From a checkpoint of a small class-conditioned image diffusion model.
Model: activation gelu, moe top_k.
Data: 42238 training examples, 53.0 epochs.
Rows from block 4 of a small class-conditioned image diffusion model, named by matrix and row number. Rows with one number within an expert belong to one neuron, the router's apart. Each number is 128 + 24 x the weight over its row's rms, rounded and kept within 0 to 255. All counts start at 0. Numbers have three digits each.
Before each expert's rows are labels from the 100 images, of 14976 (inputs lightly noised), where the router gives the expert most weight on average: "strongest on" is what is common among them. Only what is clearly more common there than usual is listed. The data: capsule endoscopy frames (Kvasir-Capsule). In brackets: how many of the 100.
# router: router (model.blocks.4.mlp.router.weight, 16x192), inputs 0-95
# up: expert up (model.blocks.4.mlp.up, 16x192x192), inputs 0-95
# down: expert down (model.blocks.4.mlp.down, 16x192x192, transposed), outputs 0-95

# expert 5
strongest on: finding: reduced mucosal view (43)
router.5:112106132134101139156125148152097133138147141136127131115112169109124116119151104096164080117080143150132187112109102103131124134142089132122125132138129114137163102150144125127144138125164145127155168105083111134164153126132127136154104136080164127101115090135101163130159155105096126094
up.0:138131113120118143132113098140113136106137163139132086107105120145121133142111139120131133139153129129153141139128177115142176126120086098132129136121120182135158127112101108134127174145097128125120085114136191149128130072108126103092143077119130100111148163160109112160144142150140134115
down.0:116143156147124109105085090127129111142125160093129117126165150123111114102126088094117112108104115155089118118100117149081128151136143116131095144138112129107178125142162176127162166167106100145129106132119149144156139179093114112123115083166122154107107133108115101114098161108164122079
up.1:097108097121168116156068072137123133105084109106124107119132123131113136107115136115131126108130094067125063122128122128147149156140131122109134138132111148135149133128132138152161144149111082100121094102175154116115128132147098141134125142152136078158094119146114098114140088172182141120
down.1:109113200142152137095117106140144179074147095150107114081128140119139115135183101094135099142098160154090142098125157129133124106111133131125119128121126158136176102141110093162134163122130089108134076138126112107118133088110096158154133104119130139118120076126112085132124113070189131170
up.2:165145125146163136134127138130104172079109143147128157120110116136151179152140159119096166158166118111157107154142116151135124134130150150097112142136109110132114124164158138117124130163109141129157110148148128111138158145146078091099183183150073120097109146137126066147100091129137100142
down.2:154159148114129130119120083135141156117103129140138147132122117124103123109129164110114129157117143151123169140136129150128143114150141129136113117167121150158116115116103118128129125121131106141101119130124103078123130112123101157148172116089184125144132081137112114129133135118115135137
up.3:150124122107142071158115127111119118073145108125098099115122124098165111150133131119158141146148069127178087126134134149150132160162113151163110098153119103122138125145119144112183128119096134148126135138157146099134100139085157092152108139112111119093131111161152119098156147137129158093
down.3:152126096099152122117156146148094099138097141101110129126088120156119162129136076162157119126129091175114099168101116127112099166134122110109115091087104138132132144151132142110130111126164148099095127112135108116089140138137092137120114138121157137091086104152089117119168157119129077090
up.4:146157120110148086164110113129080119102085128109145121100102139122100127146105143121161124128095138082137091113102159135155097147123159150127166077099144115106106130137168142111140131138136166114146120127148193128087163114078141126140127124146135167163143155123149113141128151146091113129
down.4:165148101154127084169149129106126137146084112127118140164116123087134127176161151151146186102166142112129136149138132102113120128107104118130148172126115139111138130147122156142144124115161155119146117132106126128095105092122137126127148146107140136191149169110138140147142119154158150115
up.5:119165144143124112106146129166129128067125111139109119136114119139131124116113104153102107125162103136108095127159104125125150107139080146109119142140135138117139111110147121179169103106092095155171169117136154107118131098128106139120118165094165128128117139089136073124131107116132143122
down.5:160156123124099069146131149117114128131154089114150132128146124123114130137081149122169132123132092129110172122144103121135173098156137129115113127143158157124110154138132139080135089125120113132123170156123117103101126147154113163150132124121163143146070125152127143129115109110096110144
up.6:138100121154144147147133162150091181024123156130120140126121143130129173138122145122085137102130125082180127125130110119137138152122128175114129146109131113157189130171158126106145138149127134114184120126139114115145150138134081118110138145146135133098099098165102110154133096152139108103
down.6:076166134114145144069125121121135177126078183168132145138121120120089103146144088125092153132119128143137124103130159149135089117120135125146058167135105147158100087116145119120152171106111117139151144113127108144116137120112125146141103121121148108115146091127124079143176111183139101096
up.7:128077100132178124136125142142116156092130147142097111137123138153137106136136091144153113130153138104112152114122116152160172161151125143148138143092140125125158116163112139163132146144102088155133134138147136169128102120077146108126132086119132165103119146121149093148142081123094189117
down.7:106153145102148149113146169158123115152124160126135108133123140134139124134130116111098104175132148129123103115196111110100129101098097130105133124100085116127136093124137124152126105115161110131163147138122102180125124229161134107114130147142104169118161150159127138095144130144129085153
up.8:120157127118112082107129196096140062108134174131172103148099120134139126144124127128111175157126129130124110122118147141121138181156132153108115147152125129156139140100154109145133155094140119109115148122160125140108140131140166128125157128131126104108115125111126130119168120090150170140
down.8:133106132122112120122111099110166125126116142176134111099166131152121096144078138135133113116116128135122141149122095121134116120124138137135152152163129101093121130135145107087173122138031121158161109123141118131122126085141130145174132102094156163096113116116114138112141130166124111099
up.9:152159135145106148140156167109076134123099137149176108122145136134150109109129166146162112138092150122139134102116141147177114110117098119128149131140117103133139099135145148110122105144123133122159103140117141149149154201086147148104095104117132133170178138126104110194121159112143117149
down.9:159158141116160136123094121119135143103113133105112132120138153135177164096146124128137118097101099104133140127133137120131112133138136149092119118130135119135118121099124175174115167127122115117136110138110130101138122110099086123062107104153090120127126165130143083106141098143143134116
up.10:125156122108149094152137118139127107126105163115102077144102112103135095110143151150137144166103131104124123145100128154155121132158105135143170138138123128108122101078144126113137126134123166114118105104099120139114136143107157150143115091138153129135146138122134125129147160104142136173
down.10:129114136137107132113105092112101135119108164139098132130111137125160136099124083171142182130076156140144171116137166127122090111183116142150135154143137123141108107134109153143109114125104119093124128192127092140120174111147105136155099150130158151103164154084124082134143136116163165112
up.11:116115132108085159126111115140141121111106119157148114107117095148146126160085132137158144146128100095160102155125140124166176168168097133144108142129144092106159100112100113097154135127141105115161137130156148139083101148159086133091106158141125141101144100148099121138149169147178120122
down.11:153153176094132167138168152175108181119130075108120103116082120121128138137128105115126142170167132125171126103119113102114123106099105144112115105137165101150118109115131136140094125129160084138141141115135093123122098106071107157136098129137131037096128088111126139100157092119131108156
up.12:133127103122128153126139140141049137098099130159125140086117127144119123117102125113101106132100142075166151133148114112096100105107130148140136126109142112080173148179122147161112110140142148128205102072088125148171145116152087151103104160122123131135110091148104118137147090175126135120
down.12:115136116102156167104139169110165145145080120110104162128131152076141130142113100134147112147143109173112193149123146146123062116143115126123078154124122117146123083103137158138137152112105137112204157164083111114079118128112074127092101113139153120124128126135130100130132154149122141166

# expert 15
strongest on: finding: ileocecal valve (94)
router.15:104076154142125142126160125113098133173112109108126122151158122154161124144129110138138117127140158145102124119164088055104118157103149129114100111116158080103120139139099167167066126136129115129095111130122146130129184112103122127087157106151078155133132144090122115129121138111074129130
up.0:114105117076179130092136115124125089117106146125116137125085137138107098128103085188149129113145140126115147061132114073133168149137133123189119118108113191124161150118084093134137093138106109096143145111136185152095136120114148157131099135114124137111148174141129099106158119133124149142
down.0:128121097111140150138155114142139136115140108138103097161082150069138146129140096097133136194115124186173134163187141093134150143145131145105144109101100098134136159134113102113066136107110093126150116121148089157109139119154139120140099145128123176155079138140105140116154121135102124127
up.1:134123128124155107108112115126123155142153187146143130108128151167126068113065129146134126162136145096104140143146128106117137129104144165138143147135134128098079136146145145131110109108124128159140160119153159109093133064117117104136139155154104189124161146157110106105119158204114160133
down.1:109114103145078140135097142113154119124101140117134160122134137158139140138111129091157105148142101124139134086136132130155154126122115149099101131103123135125124145123174096082194104134133129118115100141105151102123114141064163055134131129120119145133139123101110117114133122136124130093
up.2:109128076110072084160149135125086132092123109124151146114155110134137159122135112095120152134138159115118144169096121120124114123150144151106096141182084106121161147132196123148141126149188116128129140113136116134135142139137109094092144155124133128151115103147111123125140150101124099100
down.2:158117123133144069133160134085118127141152132119154138136127116064113133140131104145110122093135141151141122151066162104092153136163137150121178135126146101118145140097108159127191135139112139125103111105150111138122116128178134162125153139145119136144147156147184164142148104144112114108
up.3:103152105156126090122181141129118112120084131124132188129134136127118132109055155116138129111085119102078126122149132098137129128088095106145138113143125136104117126146144111109082100149132130136127116144132142143130141172144130131149117113127168141130149103117144081120108145157154069096
down.3:116142135105110131126134182182130140128121115101130079140153152097137121162137129123164138088118097152109126123131143117161121145140139115114128137127115115113061165165127126122085111112161108156141147122128093111130132087108134145112126115118145159124148104123112164125132118131120064147
up.4:171115083181140137145132085134144174112148115125142148131135070149117104158130132131091139151155147119111128125128128158145119002117143117138129144162112171141134110122069155160149118118123167103116136102157097118146107144119125136127130143125134140125125119127106112100133137114160159117
down.4:110140208116178130126114097121109105135126127159136142137158119138109113092124148138128131130150139104150116124098171152121082176100103143139122147136137099074114106132138118136195161142139141093142141126134101125142107169183099105140118099114128086122140127128126153139135163110139148142
up.5:110200126151154155111121154149108158133150149119159101153146098148101142146140139127103136079104148127077133144116097143147129102107133123151174125125204127127126094131125115115108135121171102086120144116098135124151081148191111146100111140096117143105124134125139109126122126092126119111
down.5:110090162114123126137113192102125121090117122116158173121150131174110121136130148129159151096145131113117108093100134119151108123113126101130094160157102106104119133140115097088111151119104129138124113123115148135115106110127118139125126123122105063120116110084126128135157149124125131131
up.6:138097102142093144143137171096093103127102147123099123167153149143104124144088148136128150108113146131121107139172120139133150149133144153130137133124178077106150131136116168154059104103140114141144093143166096174124148123134132127205121138121118140131155114137134124145135159137117129129
down.6:115102161154117135135103152128141134140111126114142131073143142131128104127115114110129142126089115156115136115140153131155138155144125109109126153088125127129108174130119101100155107122150158123166105115132143147144151149122137082123111126112133149137113110133109135105144112105126114133
up.7:090132111152138122156162136112123145113151119121094124147130176111139110151151121115112136137118102121065148117186116135123140076118142119141151131131160134128134152134119127134109155144092125153104096126085121124179109125146120112118106127092123151117112133115141101087132117143116105067
down.7:117113108147103127118084175098158124113106115161123139132158135126140118085121145154148117110127134143099147085085125165146124072098105131136100145080116163085114156150113117117162096132124136128118134117138152137091182149085149107145118093159143165101162120122124128111155124107114150160
up.8:128144170156098087164155152140126116098146107088127083153133129127143158139158201103119148146125149116088148090130120087145133168153104123141137108108163125147124069155126113130132160142167124094114135131141109131125145117115118101124084123135101143096158121080123145094139151088123105097
down.8:162103113155092114113146127126134099134134109120171140138144137111089121128129155143119124104124146135126128113092155110158147123158116143120107123119091097097147116162149119116157136120127108139121162135138110156193139093162121153129134084165144178194107149088131098100163135134101156116
up.9:071139117129093144087161131154086136115115102149176122113127107154134132132124114110081165104144175095088123129135159131115122153135163133109127141108138064108141166123124119181121127120167119114106124130141159149098129091089137136110133142151116123142112142130145086137125150170133127127
down.9:144112073170115110158116156104167157110096131118139118098107170134127125121111137138125120127102085119122126133092137115102132125153115117097132116076132110141161139079112102084167130142109158104116116121111128111120128147150150113123120133125116132128118143136141089110133094184131141111
up.10:100103134178121131143109169115137149120123127135140133140140139125106124167134091139111151115117107121141114096094118120135158112174115088161120071087148121121146130133105132111101128130154138085164102113185117115176060124157130129118110138113127096092147113101175066106127108130171101118
down.10:133119160139142119142089152123129087135143137134143157105123061113077106115163110135120163110131149113141119080072123129153092179110118111136130149131108129086150106148093124113142136133139108111147123087134108128137123137187148159124124160151119078099134134136167107130162120116146144158
up.11:124113137122152143145150133105127145112131141109061125159117132142109102147110109101107148134132105090074160145154062116140122085119135154152152104136151090130133173083146124140133101114112129107141134118080085112149152125092141123114087141097130159114140115129123115084142101139086096104
down.11:140119124142107151137110100153145146103172125133134139134158117181124134147134100109122126077114106105069124095058136133130128115142115131140114137130090149114110128169139132134130127154096130122114112098104139153147152117141142136139152104140125140114136132101134133116150137094129183174
up.12:095114052124126093148140136129108156116106105127108135135126114121134128104080128124126163144092136082089132121152083104132103126118132104145136102106131121127120128177111148136115150122163141159137096128139145114145132131138115098101108143101125135129135119147166100083130147109128078110
down.12:120102140150115133161116129155145067139164138115086051107151169134126115176135134157166126114167111111105148124106153136144115093130100147117141137087146102110161156190096159110140157133130122141157139098113136160126187135117147105132134149167122156126128109125119117137115121159086147141

# expert 11
strongest on: finding: reduced mucosal view (28)
router.11:120106130103127124101118125145128154119123093142124098123128156135067180117117103132169164135092144104156145146104124157138125115141093092145152107114147153174170105134125146149126108121149112123119080132125171142127080134107145113098140080122120124105124129146170136146088112155128136166
up.0:152088141152132094113153173113102159110130121186105150151110139152143147107150123125124185168130156099111125137184158139124122141154140124131138144119102119082163119121152156156138144147136127187140103142129125142140138128176157147111146150122118132114097127137101108099131151127125131139
down.0:093116144154101114147119197137140134183125117132123100187122118125084126095117129093150079114134170105147125160120090150129120111138099124150108141107134141095124138081126125115140151149103152137059101128105098150117168129161141129125124101160102161136080136117127096112145117153107157103
up.1:126080112152153134153151105094140126105091139133131178131158142140107098084121174086126157117140166082113151129111100110105130104143126158134140123162157116145164124151127097087158093119100116133143128085179134150123130140132100107129096147128138128150093095125139134076157143102125137096
down.1:122135144163126120100133135133117118143086141128108129120224093122088148155153136117126151130161074155137120130096140141139111145133149107120157109160140098110077158107096098146083068113143127137120122125135105136120129133129137111114116100092126130148134107140099109164127120138101136107
up.2:116094114145137126121154141108127134099145119129110135113170141115106101093083146102164140127175145059103127111118122101133130128152108159126120093151127136115147129147151136110087113141153142102125146146074120152095131142114079150128107131190146111122098115134141141081117150116140109124
down.2:157116149123101139117135137132112142170150137177115086119167092114090144145146124094054156159189114165085122112133124153123158152125117115116155125115155138099093159140111108128112074104140155134133110115158116137132128122130094104119151105094171150114112098149131129169132100121093127128
up.3:155142107106127086146137117098123106102106138074140145129188141152127092115122172119130093119101154099125191138139131090122138132133138151119121140100106133130117152113099146139137117130101112116165117152131121119129136116133094144120097136107124083135079107124146113089126093141145142088
down.3:120149134138131136137097076102128114149140124152148093156160122147126135111142082097122158156092118121095102137151149155149130131140120091100129123086123127132158118151142153143155115139139112129097116117083139119120159125134107128112129090123135134116137123159126088132127151103148156130
up.4:097101136129140113143120103121129086114109147128097154076096151091134151058170159166134127140116117132144141118131133107147167088138130130141144107140116116133152094110116119156158120089108131129148100129109129130106145107122112061136102133133155117127117104113140160145126161111140143118
down.4:127138131129125118110101105100126128123149161134157122140141129121130166093126086141164154122133123111144130130101148151143086115122089144093122133103115114174129198149099123111129114102118129149147075116114152122110120096138112143146126112138099121097167047102131116126149144108132134155
up.5:166117066132133128104156156103150121098145173136138138115109106124089126164154147163109136129177123117153150081151131126091149136131104174123114126158162099117164078142091136128131102097121119124168159133157136147135128149136153180146150137108147111137144091123147145114128138142136139073
down.5:144156116165148165130144115106109123200151129145150148131163131154127109123133099175090139134189114114112120137120091150112132128134129141157151133140155099095124149132141099153153104123116100128134136126111127156118167145099120080135116123165148130162143146165130161142152131071136116110
up.6:132178113129125124141131140115148106080117141115094115115081134138124143100139111118099145151128152183141134136113134138163138105125119139131163124141106133128140149133136127115129146111163097159149154149096169144117138104107119155113122174116143157158127164092128135113158150137127144114
down.6:116121143140137089142099073109123142127178120138118116119158168145131167118160117109170088135142026099116120103127110086152130136133133173123127142145147074100163104139136137123144125163181108138114119123127118127139128132113120131110135117152095119112094122128148101149127151114158109132
up.7:104151150138144146104116126126099180076102109170140149085105138090170158127148111109115151108133105109126123098149124111156148099130146116168133107116122135086152138091112110120131127127095098092151116105130128121123072138135147153151109165127127089116112089121126115158121121095141100126
down.7:125132098182113145132178143118139136147119126096142114152143086086104136129124127139125112118106152087138125132110118122153112069110112128148118155131112145104108150132124113109157123101125114169089101117143100150091188075118152156168144122166123153106156045132091128124147170133140109145
up.8:149149120107163124108124094059137105142134118105116127162129121141157140162080114122144126147114123142120148115125123157132124162096139099140189156160096096165130137062190101143153150097183106147101125124110153128174130128130137110130098140110098131105106151107108150135144088120103124144
down.8:171128158095087129104139182121122160147126108120096079115159133106119126103133127124120109107105145089160099126121103145138131154172140115164105133091170064130100168103101110141124150135094089142112130132103134150065145097166156100155106133131159124172140113110109155153118111154141162116
up.9:127120119157126133138111145108152139067150111137146095174126153099151103175143136125098131094147131115119119109144136127126192062144094127120150110149138121133178117124183120184124149155105120120130119097144110094122153121136122163138138168122124151118157126145105165102147122121083174128
down.9:130133138146110148131165121123095120133142131124103116131226141114076119181137146133123116154155099106119136154110127146119120176137091142159162133148129104079117115134122151146123115149165115131106150115090076150073118106125123112130122138140102131126142140168145152129103126092088148153
up.10:143158116116160115089136129144126124106136140145114163117106156120185138125146127144130113109137089126152133101203154163113138084116111147143143134103097151065136141101138129148148113145120133140111146094074128139126104126099120141114127102134129142128148117138083144147114107141167099140
down.10:138114078116136168134148101148133163128152129121122135091120114070123151127148130117141095128110139152129148148062142107146140071079153159131149140107097132116141146142137113129139141161156119136136149117185116124075175106180149148162160142146125144130118078117146132120173136137129169121
up.11:115126117104165124152118068127122090113127147075139140119109121144097115155133125144103140091154134086129152160147136115176123132130113130136141141144112127134163145116141118146123104093123076119124096130133207115105139086104122120147115111132145073091139152117107178131155167089136172112
down.11:132129097126155142121125066157131132149094141118131139128084143126126148116111110099146092113110102160143106105093127122141136132107122107104100148131131115164112141138123153094132155137085103146146149112153043155143108175155114160139125171160135095122112143131113171112140137116121100131
up.12:145165095159136074127132159111144089140116152094099104135093146132133115105114139153135166133104088158159106125165157147155138105127127153162117142120079141078166096134138114111133164143150075173124124164122105153157115139111165134163102113094175120151161151121088080117090153118147083109
down.12:145139121144112122133138150117165120143156086133100144057091095090124139116134161150097152142134146168152109129121126133146088125100108144109149117135111143122116156150144131135122101124161097146095134146141129148111125079116163120115136129150116120141120120124114103123157103156123150170

# expert 0
strongest on: finding: ileocecal valve (80)
router.0:097135150132145169088128105120164123140125147106104164111130124114152138111090133134102140127178136138117081156175150160119162145116173162137151121128121120088097113114129137130142144147093129161158129141142092114097097122154164084180144137164133119157129143151156147128096090130173111161
up.0:201099136092141124079128148128095108144134159140138120089156132125110135106123074135139116138170147113193129123132141107155161155100134153117124120150135159149122126105165101141112131133160111110137102173116165148148153160157091101106102144123134129112135196129095129173113098101117097153
down.0:131104111120129129110108116108134061166130112114143111119156131138114122100116163162155097123149122099140087144102132172109103116150132142147093128119168100133153123135081168084136117184140106096115070158126176151114159132093125083115130087123107134154109133131129122132126099140146129151
up.1:130127148175128142115137160117092160073117146178145137127153105121142138144117141111113136162129138116118107121160149182092099099119139148099141167134122077173130095148161139145102178159138135115130128146097097134171114116160126126121127147135112122125107104179134120159086126121146125137
down.1:115145153117163135071141074079143120117125114154144108118120152149136167131149079114157113130110111130084142142123118108136139125140119111075093140137084082144122125106111140106127106126174111099170155130136115088107084107151134150120064169115127177170120121121095166134147154087123109109
up.2:099103119146121115165130132128104117111118118142149139166161109133110116111139125096158198091114176105135132107110167161144064123150130106097154145150099144110135109114148138105108176096190145123151125129107108107135121210112122104106131101116116084100134154119147064129123135145142081137
down.2:121113132114134140150104137136154159128121123110156124155139159151129115129145142106163145071099120145100132117155099123168134112147142106133122141116089122135092141109077134143179128123157135097135152115156153135113125138129147151158130155125112064143104102066179131127146112122132151086
up.3:151079113172093136141141146153075123112107149137082117107128105204146159136110118158092133120157126134092124132159117114119152112128124128147100116160129138099132152182087102169086137157160144120159131128171144128112102161113124129127122120119122110103130126117180151081171138146147145097
down.3:103101200126131137146106176148160134148118125122139091120123117101138155119119114116106132156094113140119108096159140167163104127111122147134106108119129101123120104114100094130101150141142101117132135147133106114175137129176143151117105148152121138164070129125146121120145120161104082125
up.4:125101100153101144108143171140109122122119159165139128157143080148122163145133136164107127169158135104076119178174143152120101134098110152084081151120159111148130142140142133072153117135141124133135129130175101064160142137155128096118153133164132127140098086141095141211134117135112145089
down.4:108121119090176167120106149129121147131181116102124117134164133103095142128117091130129129160143131137111094144136131145165144098137163093101112118119119145135143127100118106129101088098129094124134092129115137092123115103030132144113130101125120114130111126132095147114100106137119103102
up.5:097117106181104159168097125158115137105117126079120140159173112132081147142091139136137174132117161135180129125126128169136105082122117112153148117117144143146151114133149098115092119076166136125137135147141125101121104123118143122149111095118194079123184116119115152106140129131115124120
down.5:157109107154179128142178089157166119148134123119135126119100155138124124177121174118111088162113138102194132139131120100123116169130165118155122103115102154164122152144119162113147150109174073138115164102072106132141162088132164168170119141115130089140120145132153141136146118095128142129
up.6:119098085112079106155098118145114175096117119115098106119089147143069104126139123144169141109093137123143131120138108111120099096123126108159130117154147162126139136179073130086107129123126166153141101093153129102108097154125120146132105112104134139104133124119173130111168135161143121112
down.6:139120116109090146182158184118113137174113160080115150153131124160116148142161121160127102118098093117108115132165169141138113129134107145132114112102109121136154134103148164137152123119131125137120159117102148153156162122161153129140140135119113128137086152093148099124175164187129101111
up.7:120144104148138105139108115144154113145115155099137103136132199089136161104171125152138119106163114107173133108171118111138148128116100154140131115118125117111133111133192119181090134109113132109131164126148126151131113092059102119132127118115168115134155148134115172128130141119155147113
down.7:148110143099149122144116179123095127119139125139134156099123103121131145133141159122115109159130146120187113139076131149103088154096127149143087124119109127108173107165089125156144141134148119109112115119124161109126127135131101140100155088124082113126140116124144102133109148177134121117
up.8:156152081159119072178166084141148168137126124131128141129119123102122127136109146160149123145106145116129128107162103161120127104114122114109175155150121139156133087151108140053127156156128107135152098164112140121154149157131133117128125087121171128152143123128131109142129119145151067123
down.8:136134105108145101131128141145116162123159152117162108131169127136114162138142147151123122105134139141158174122108197091138107176113120135105175125135140131150162151177137111145163102139175128108152147114161098156131122145097155114098145132136124133142154149132165088108144121109144202155
up.9:143119111201123084131077193139158148099116152119158114112141147090137111119147124138135156157164123116146106108135113140135129112115135088119149168140113110131140120142140098071122173161145158147137139131122127154133127179125104145125129089124131072127103139183163110145142151150152088104
down.9:168087131082137107104121144095133148169143138118129111206153124134135106138103108146117111111083152135130116180183139114125142137122110127141104108167106113120126107106091134178144107122146106124141082135099097137127138122058127174156149185165131099152112141090145111124158125125133156071
up.10:084064149110106118112153082156165126144142154118115156149141098109139128143130115119107167161158135120129130158133091134139139131099093124108122125101122131092141164112201095127101129161161099136139122122170114114151145175145123133126131153094160139130138102149114104138134116115131119104
down.10:140125171126150091136136104145118129138150142130131082181154120153118092129168131092106082126113108099116125134159121125163125112122135135123114138141109117100148139091099136175178122129169114175143153126155147163160120138091086109143171088085119141140133151117146147136118092113121153115
up.11:114103112126150136116114111159173088114091137125129070138133145180134147122143160146094114144141128117116134097101150123138141137146110152108126151128154109147126122114055107132124121105125108101137128104185123113102108143119119107114120128143149134153130107115141127166124173101164143090
down.11:125123102116205189112096138154099109126125128103149168118154142113119154128131102148122122109176129136139107106194157155139118164139134103166092130146115119138165123141126119115123108115157122173141111113106134117114157070142117167127167153164131159126097144131127136141169161115149111118
up.12:091163111158135149155115166102179110109146106117126123144143137130131134140118131124127140136074108133147134130105136214119147080098149118111119150106130145118122171142135106079106126102158106101129151123130128120129117137112138118145126103129198145135158119123142123122097138126167107121
down.12:133148147131137149096176101077160144120107120130139097100115151163138157161135142146166088164121138094107177119167138111138130128105110126092121123106097179112114135169167128139137096147134135144158175096116107091117087138090155142149114163092116101117183126064131130099118144101152128140

# expert 2
strongest on: finding: reduced mucosal view (25)
router.2:114113126158113089122123172089097167113115107166129105153162167117106116103108097126156156153092132118131121137110172121128144122143141091132148125112135141165115159122143154135139143104157149130121120156148132121097091114124136072133127126115155142097158154117166117127180150115087173149
up.0:110146123119125124113157101126136167088102163133118123116123125094166134139149181137113130105103142134145126124116105118152093158102105102119132105118107137054146119159112134140096104207136141166158101147094119113157115127129131115123160085100133101156136111136154161147132155121153125119
down.0:152143136108088111131148120121128128110086155136165113115068171169104129112105132141139094140127095108164141136154151110114104133136154174121080123136142137126106109114139133135142092166177085094074112107125154137143177074124141109092124163093126166113130152133131128089174125143148140109
up.1:125095163149131146144152120162160116102121144137153113159080126113067122112124134129111162078176143113125146099118107130126110107179115135102130155141146161128179127092163100151094120138163119098138136146096110152098139132134107156102096141158136116080106106125082143131080098123111144123
down.1:168164155140147143096121102114105157153133166114159129124187126149135089112113095178110140165187103151101112170108092143116124106114092112157160158122146134096130118116102097112132104128103158142118127112133124139127141166120157072118182128142155131094090124165105126139154120094091112126
up.2:109093137103126130119141170118144145104161100119130169119115157157158145143131090095134102137113101106156119122131116144154151127132139127133161085065139122114156161096123165153131136123095139131143086082072108110147132096135138116123116136100074175110112133145166104127164110183121132138
down.2:141090135121079114114082146100112165170161150110156134084116114142155106109142144125128166093141133130072161126072109145129120091125153121147147132122121115109144105143116114127093132140116162123120112128114174124129116177128177121153123120129161119135142121114134110141144174118119129110
up.3:123140125106135192126131065108125118160133169145114127124089069133115115122116152117116123131149103131129111110143142126101113161102132146156149139095122113077105126132147166119141107133122159140155109103152115124138121147101161168151161135125162057164112106148120151154094158104147103128
down.3:158115164101110152127148134151099125076092142156134148152136116120120154117153134110127125175138136103181156133161111089114116148115135107109117130145158126089136136116162121074116171112168104130144118115115118134105143115149152137113159174152124209136120138108120134114149110108122082157
up.4:149134131137182149125141159116111106100138133135132123148159164130149144144150139115103159115134099109136125120161145137163160118112144162148152097045147134127138127150165117131130134121137126089138159101114131148140149170139136125120141125114128171142135152123133185108132157129144120137
down.4:128130132140163125180119127171104106123152147149146128112149130123105151181130166110137122128099135139153113163123113110098087106089135090149130154066135177169128159116121111104152173139148148144164126106090109152135100149127122127130162125150108140149110115157124148156096143136117097130
up.5:148160118090128128136092100163130154130157129138122106135109157101130106147156176135134132061116129106150137127111098148142139124111115132138111134161111110120144135180156110139145150109120162139159120146118156099111111158159100131124088131141146086118114101153140112127158183121136147116
down.5:140100108096099144130141126122132131126150094146107124144129161122153136163109151079150092135125125140142113102155123102128122152108094129131119140136136133129152128090134130117125145130160181145145139105128103146104116113158084133142133172151121102108099125162164159162060146127111126177
up.6:127170116129141105141107144144135069086103131121135081121149167131125129125103138159167045089127101131102096124158132141153119153193138141144116100144135116110113118127088127133100174132103131115124115131087146170089113118158161116157127128122102108157133140118143172127101144129122093128
down.6:142151143114120124100139137108159101143127073095150126166139171141115153109160140180135123103121117135131125107111157136098156135121100139170150115138157118157105093158163133141171133153102113126155118104135121155127120138100166115147139154150137081160139149130149112127144114099138133096
up.7:101141147118124109113143116096098144084178110153133134099141150125124138112119137140112121097155157074158119108100095131169159163128088142127126067119118131087139149167118140149077167150164135145140142152049117114125149129109108129111102102164093117092105144182168150101124152122161090141
down.7:158161181121121113115120107123129174124178129156103103094136119172111128137133159100112111165162127173091160136135159102092120152130142139128154147080176170135142132119141138165113159053147159170102140130169114105132099105144094100131144078131122158078121157144143116134130135113102145126
up.8:085081093126121118173103105124120145130084131130173134109114137117087118148113140165132104069126194086166118166125111134096112111122145107107110107136140131135149126182132121086135134139136115139146092135181168150146163154138144119124136088131110130130120129141154101139131117127130177142
down.8:111075109124075112129146142137116150123117145132111133128136138124115139132146120084109087104139141147139138144165166129143123147132127166125114129125115135076133122113124128129137134154126147100105128146101100122145110082186150100111186154139125205137107100099136141133147131151102103122
up.9:085122109118093089151141154105149150126118144110151148093140145110123133140128135171134114124112129102171122117114165138116143154132121125142146129166141109134129140142088117106135122111124119153119153146134125129130121120113174158134100090109156145156180105137116154139121148135149166105
down.9:112132093150092142144170121116103130133138155160135092140148126123156135134140141112069093138121117144159125134153119115166128115094147110141130084148129127138155141067140133100105103065193157149137131092107134129148135117160136155162176193167124144123106144146109143152101136130105079158
up.10:126146153122119133119129124156151123169134126116133117122078092185112170163108103113119156151135138140114146149120115116109125115114095108118086142120120158118142137121114078120144113129153149120131149116111138123130183129112097145054101148122107125109120100122058098134116112110119110181
down.10:130139082157135160114113132128150178153122132089129103087168129140139101103114101157153147121124131132123099085097079122150158161148123110126138125143164098124086130093132136092131113124133125113139125103138119118140183112099176117108121118095109149109114088139130126138159103110139135131
up.11:157120075133085105152135139148167095113111130101105160162141112132109119128127159110110176136119115130143150092133133098119123141119133173108131157145105108097152157127163160114185073144121146159162140156130130125176155176127130124131114149115185114130130137113135135135130142104110155110
down.11:120116081118136107126159172116115091131066124117151112125154098158128139158122126116092106135131106127128114160119105076101115132121145128143122106170168123141117096116133122115089106135169111131157105116147128100110126097099097127151166131113109127147154113135115089118132106169106102118
up.12:128157145113104116142138101121136121112129162110104145088180123113161125154150168153118090089110130175145158113098115120159114127085115085110116163162060141096123097118147140155098127220114151163142122126079122130171113108132124119124138120123143118132109085131156160155096121091142119125
down.12:153145208138121108121121104128127117115110104160155106143124155147139112149109125132121137113089094090121132126126144144118123139130101187135106103143140150124150155128120125151148130176152139132077114132147125107129115122161069086161119102107146100150145057146137102151116101128117147128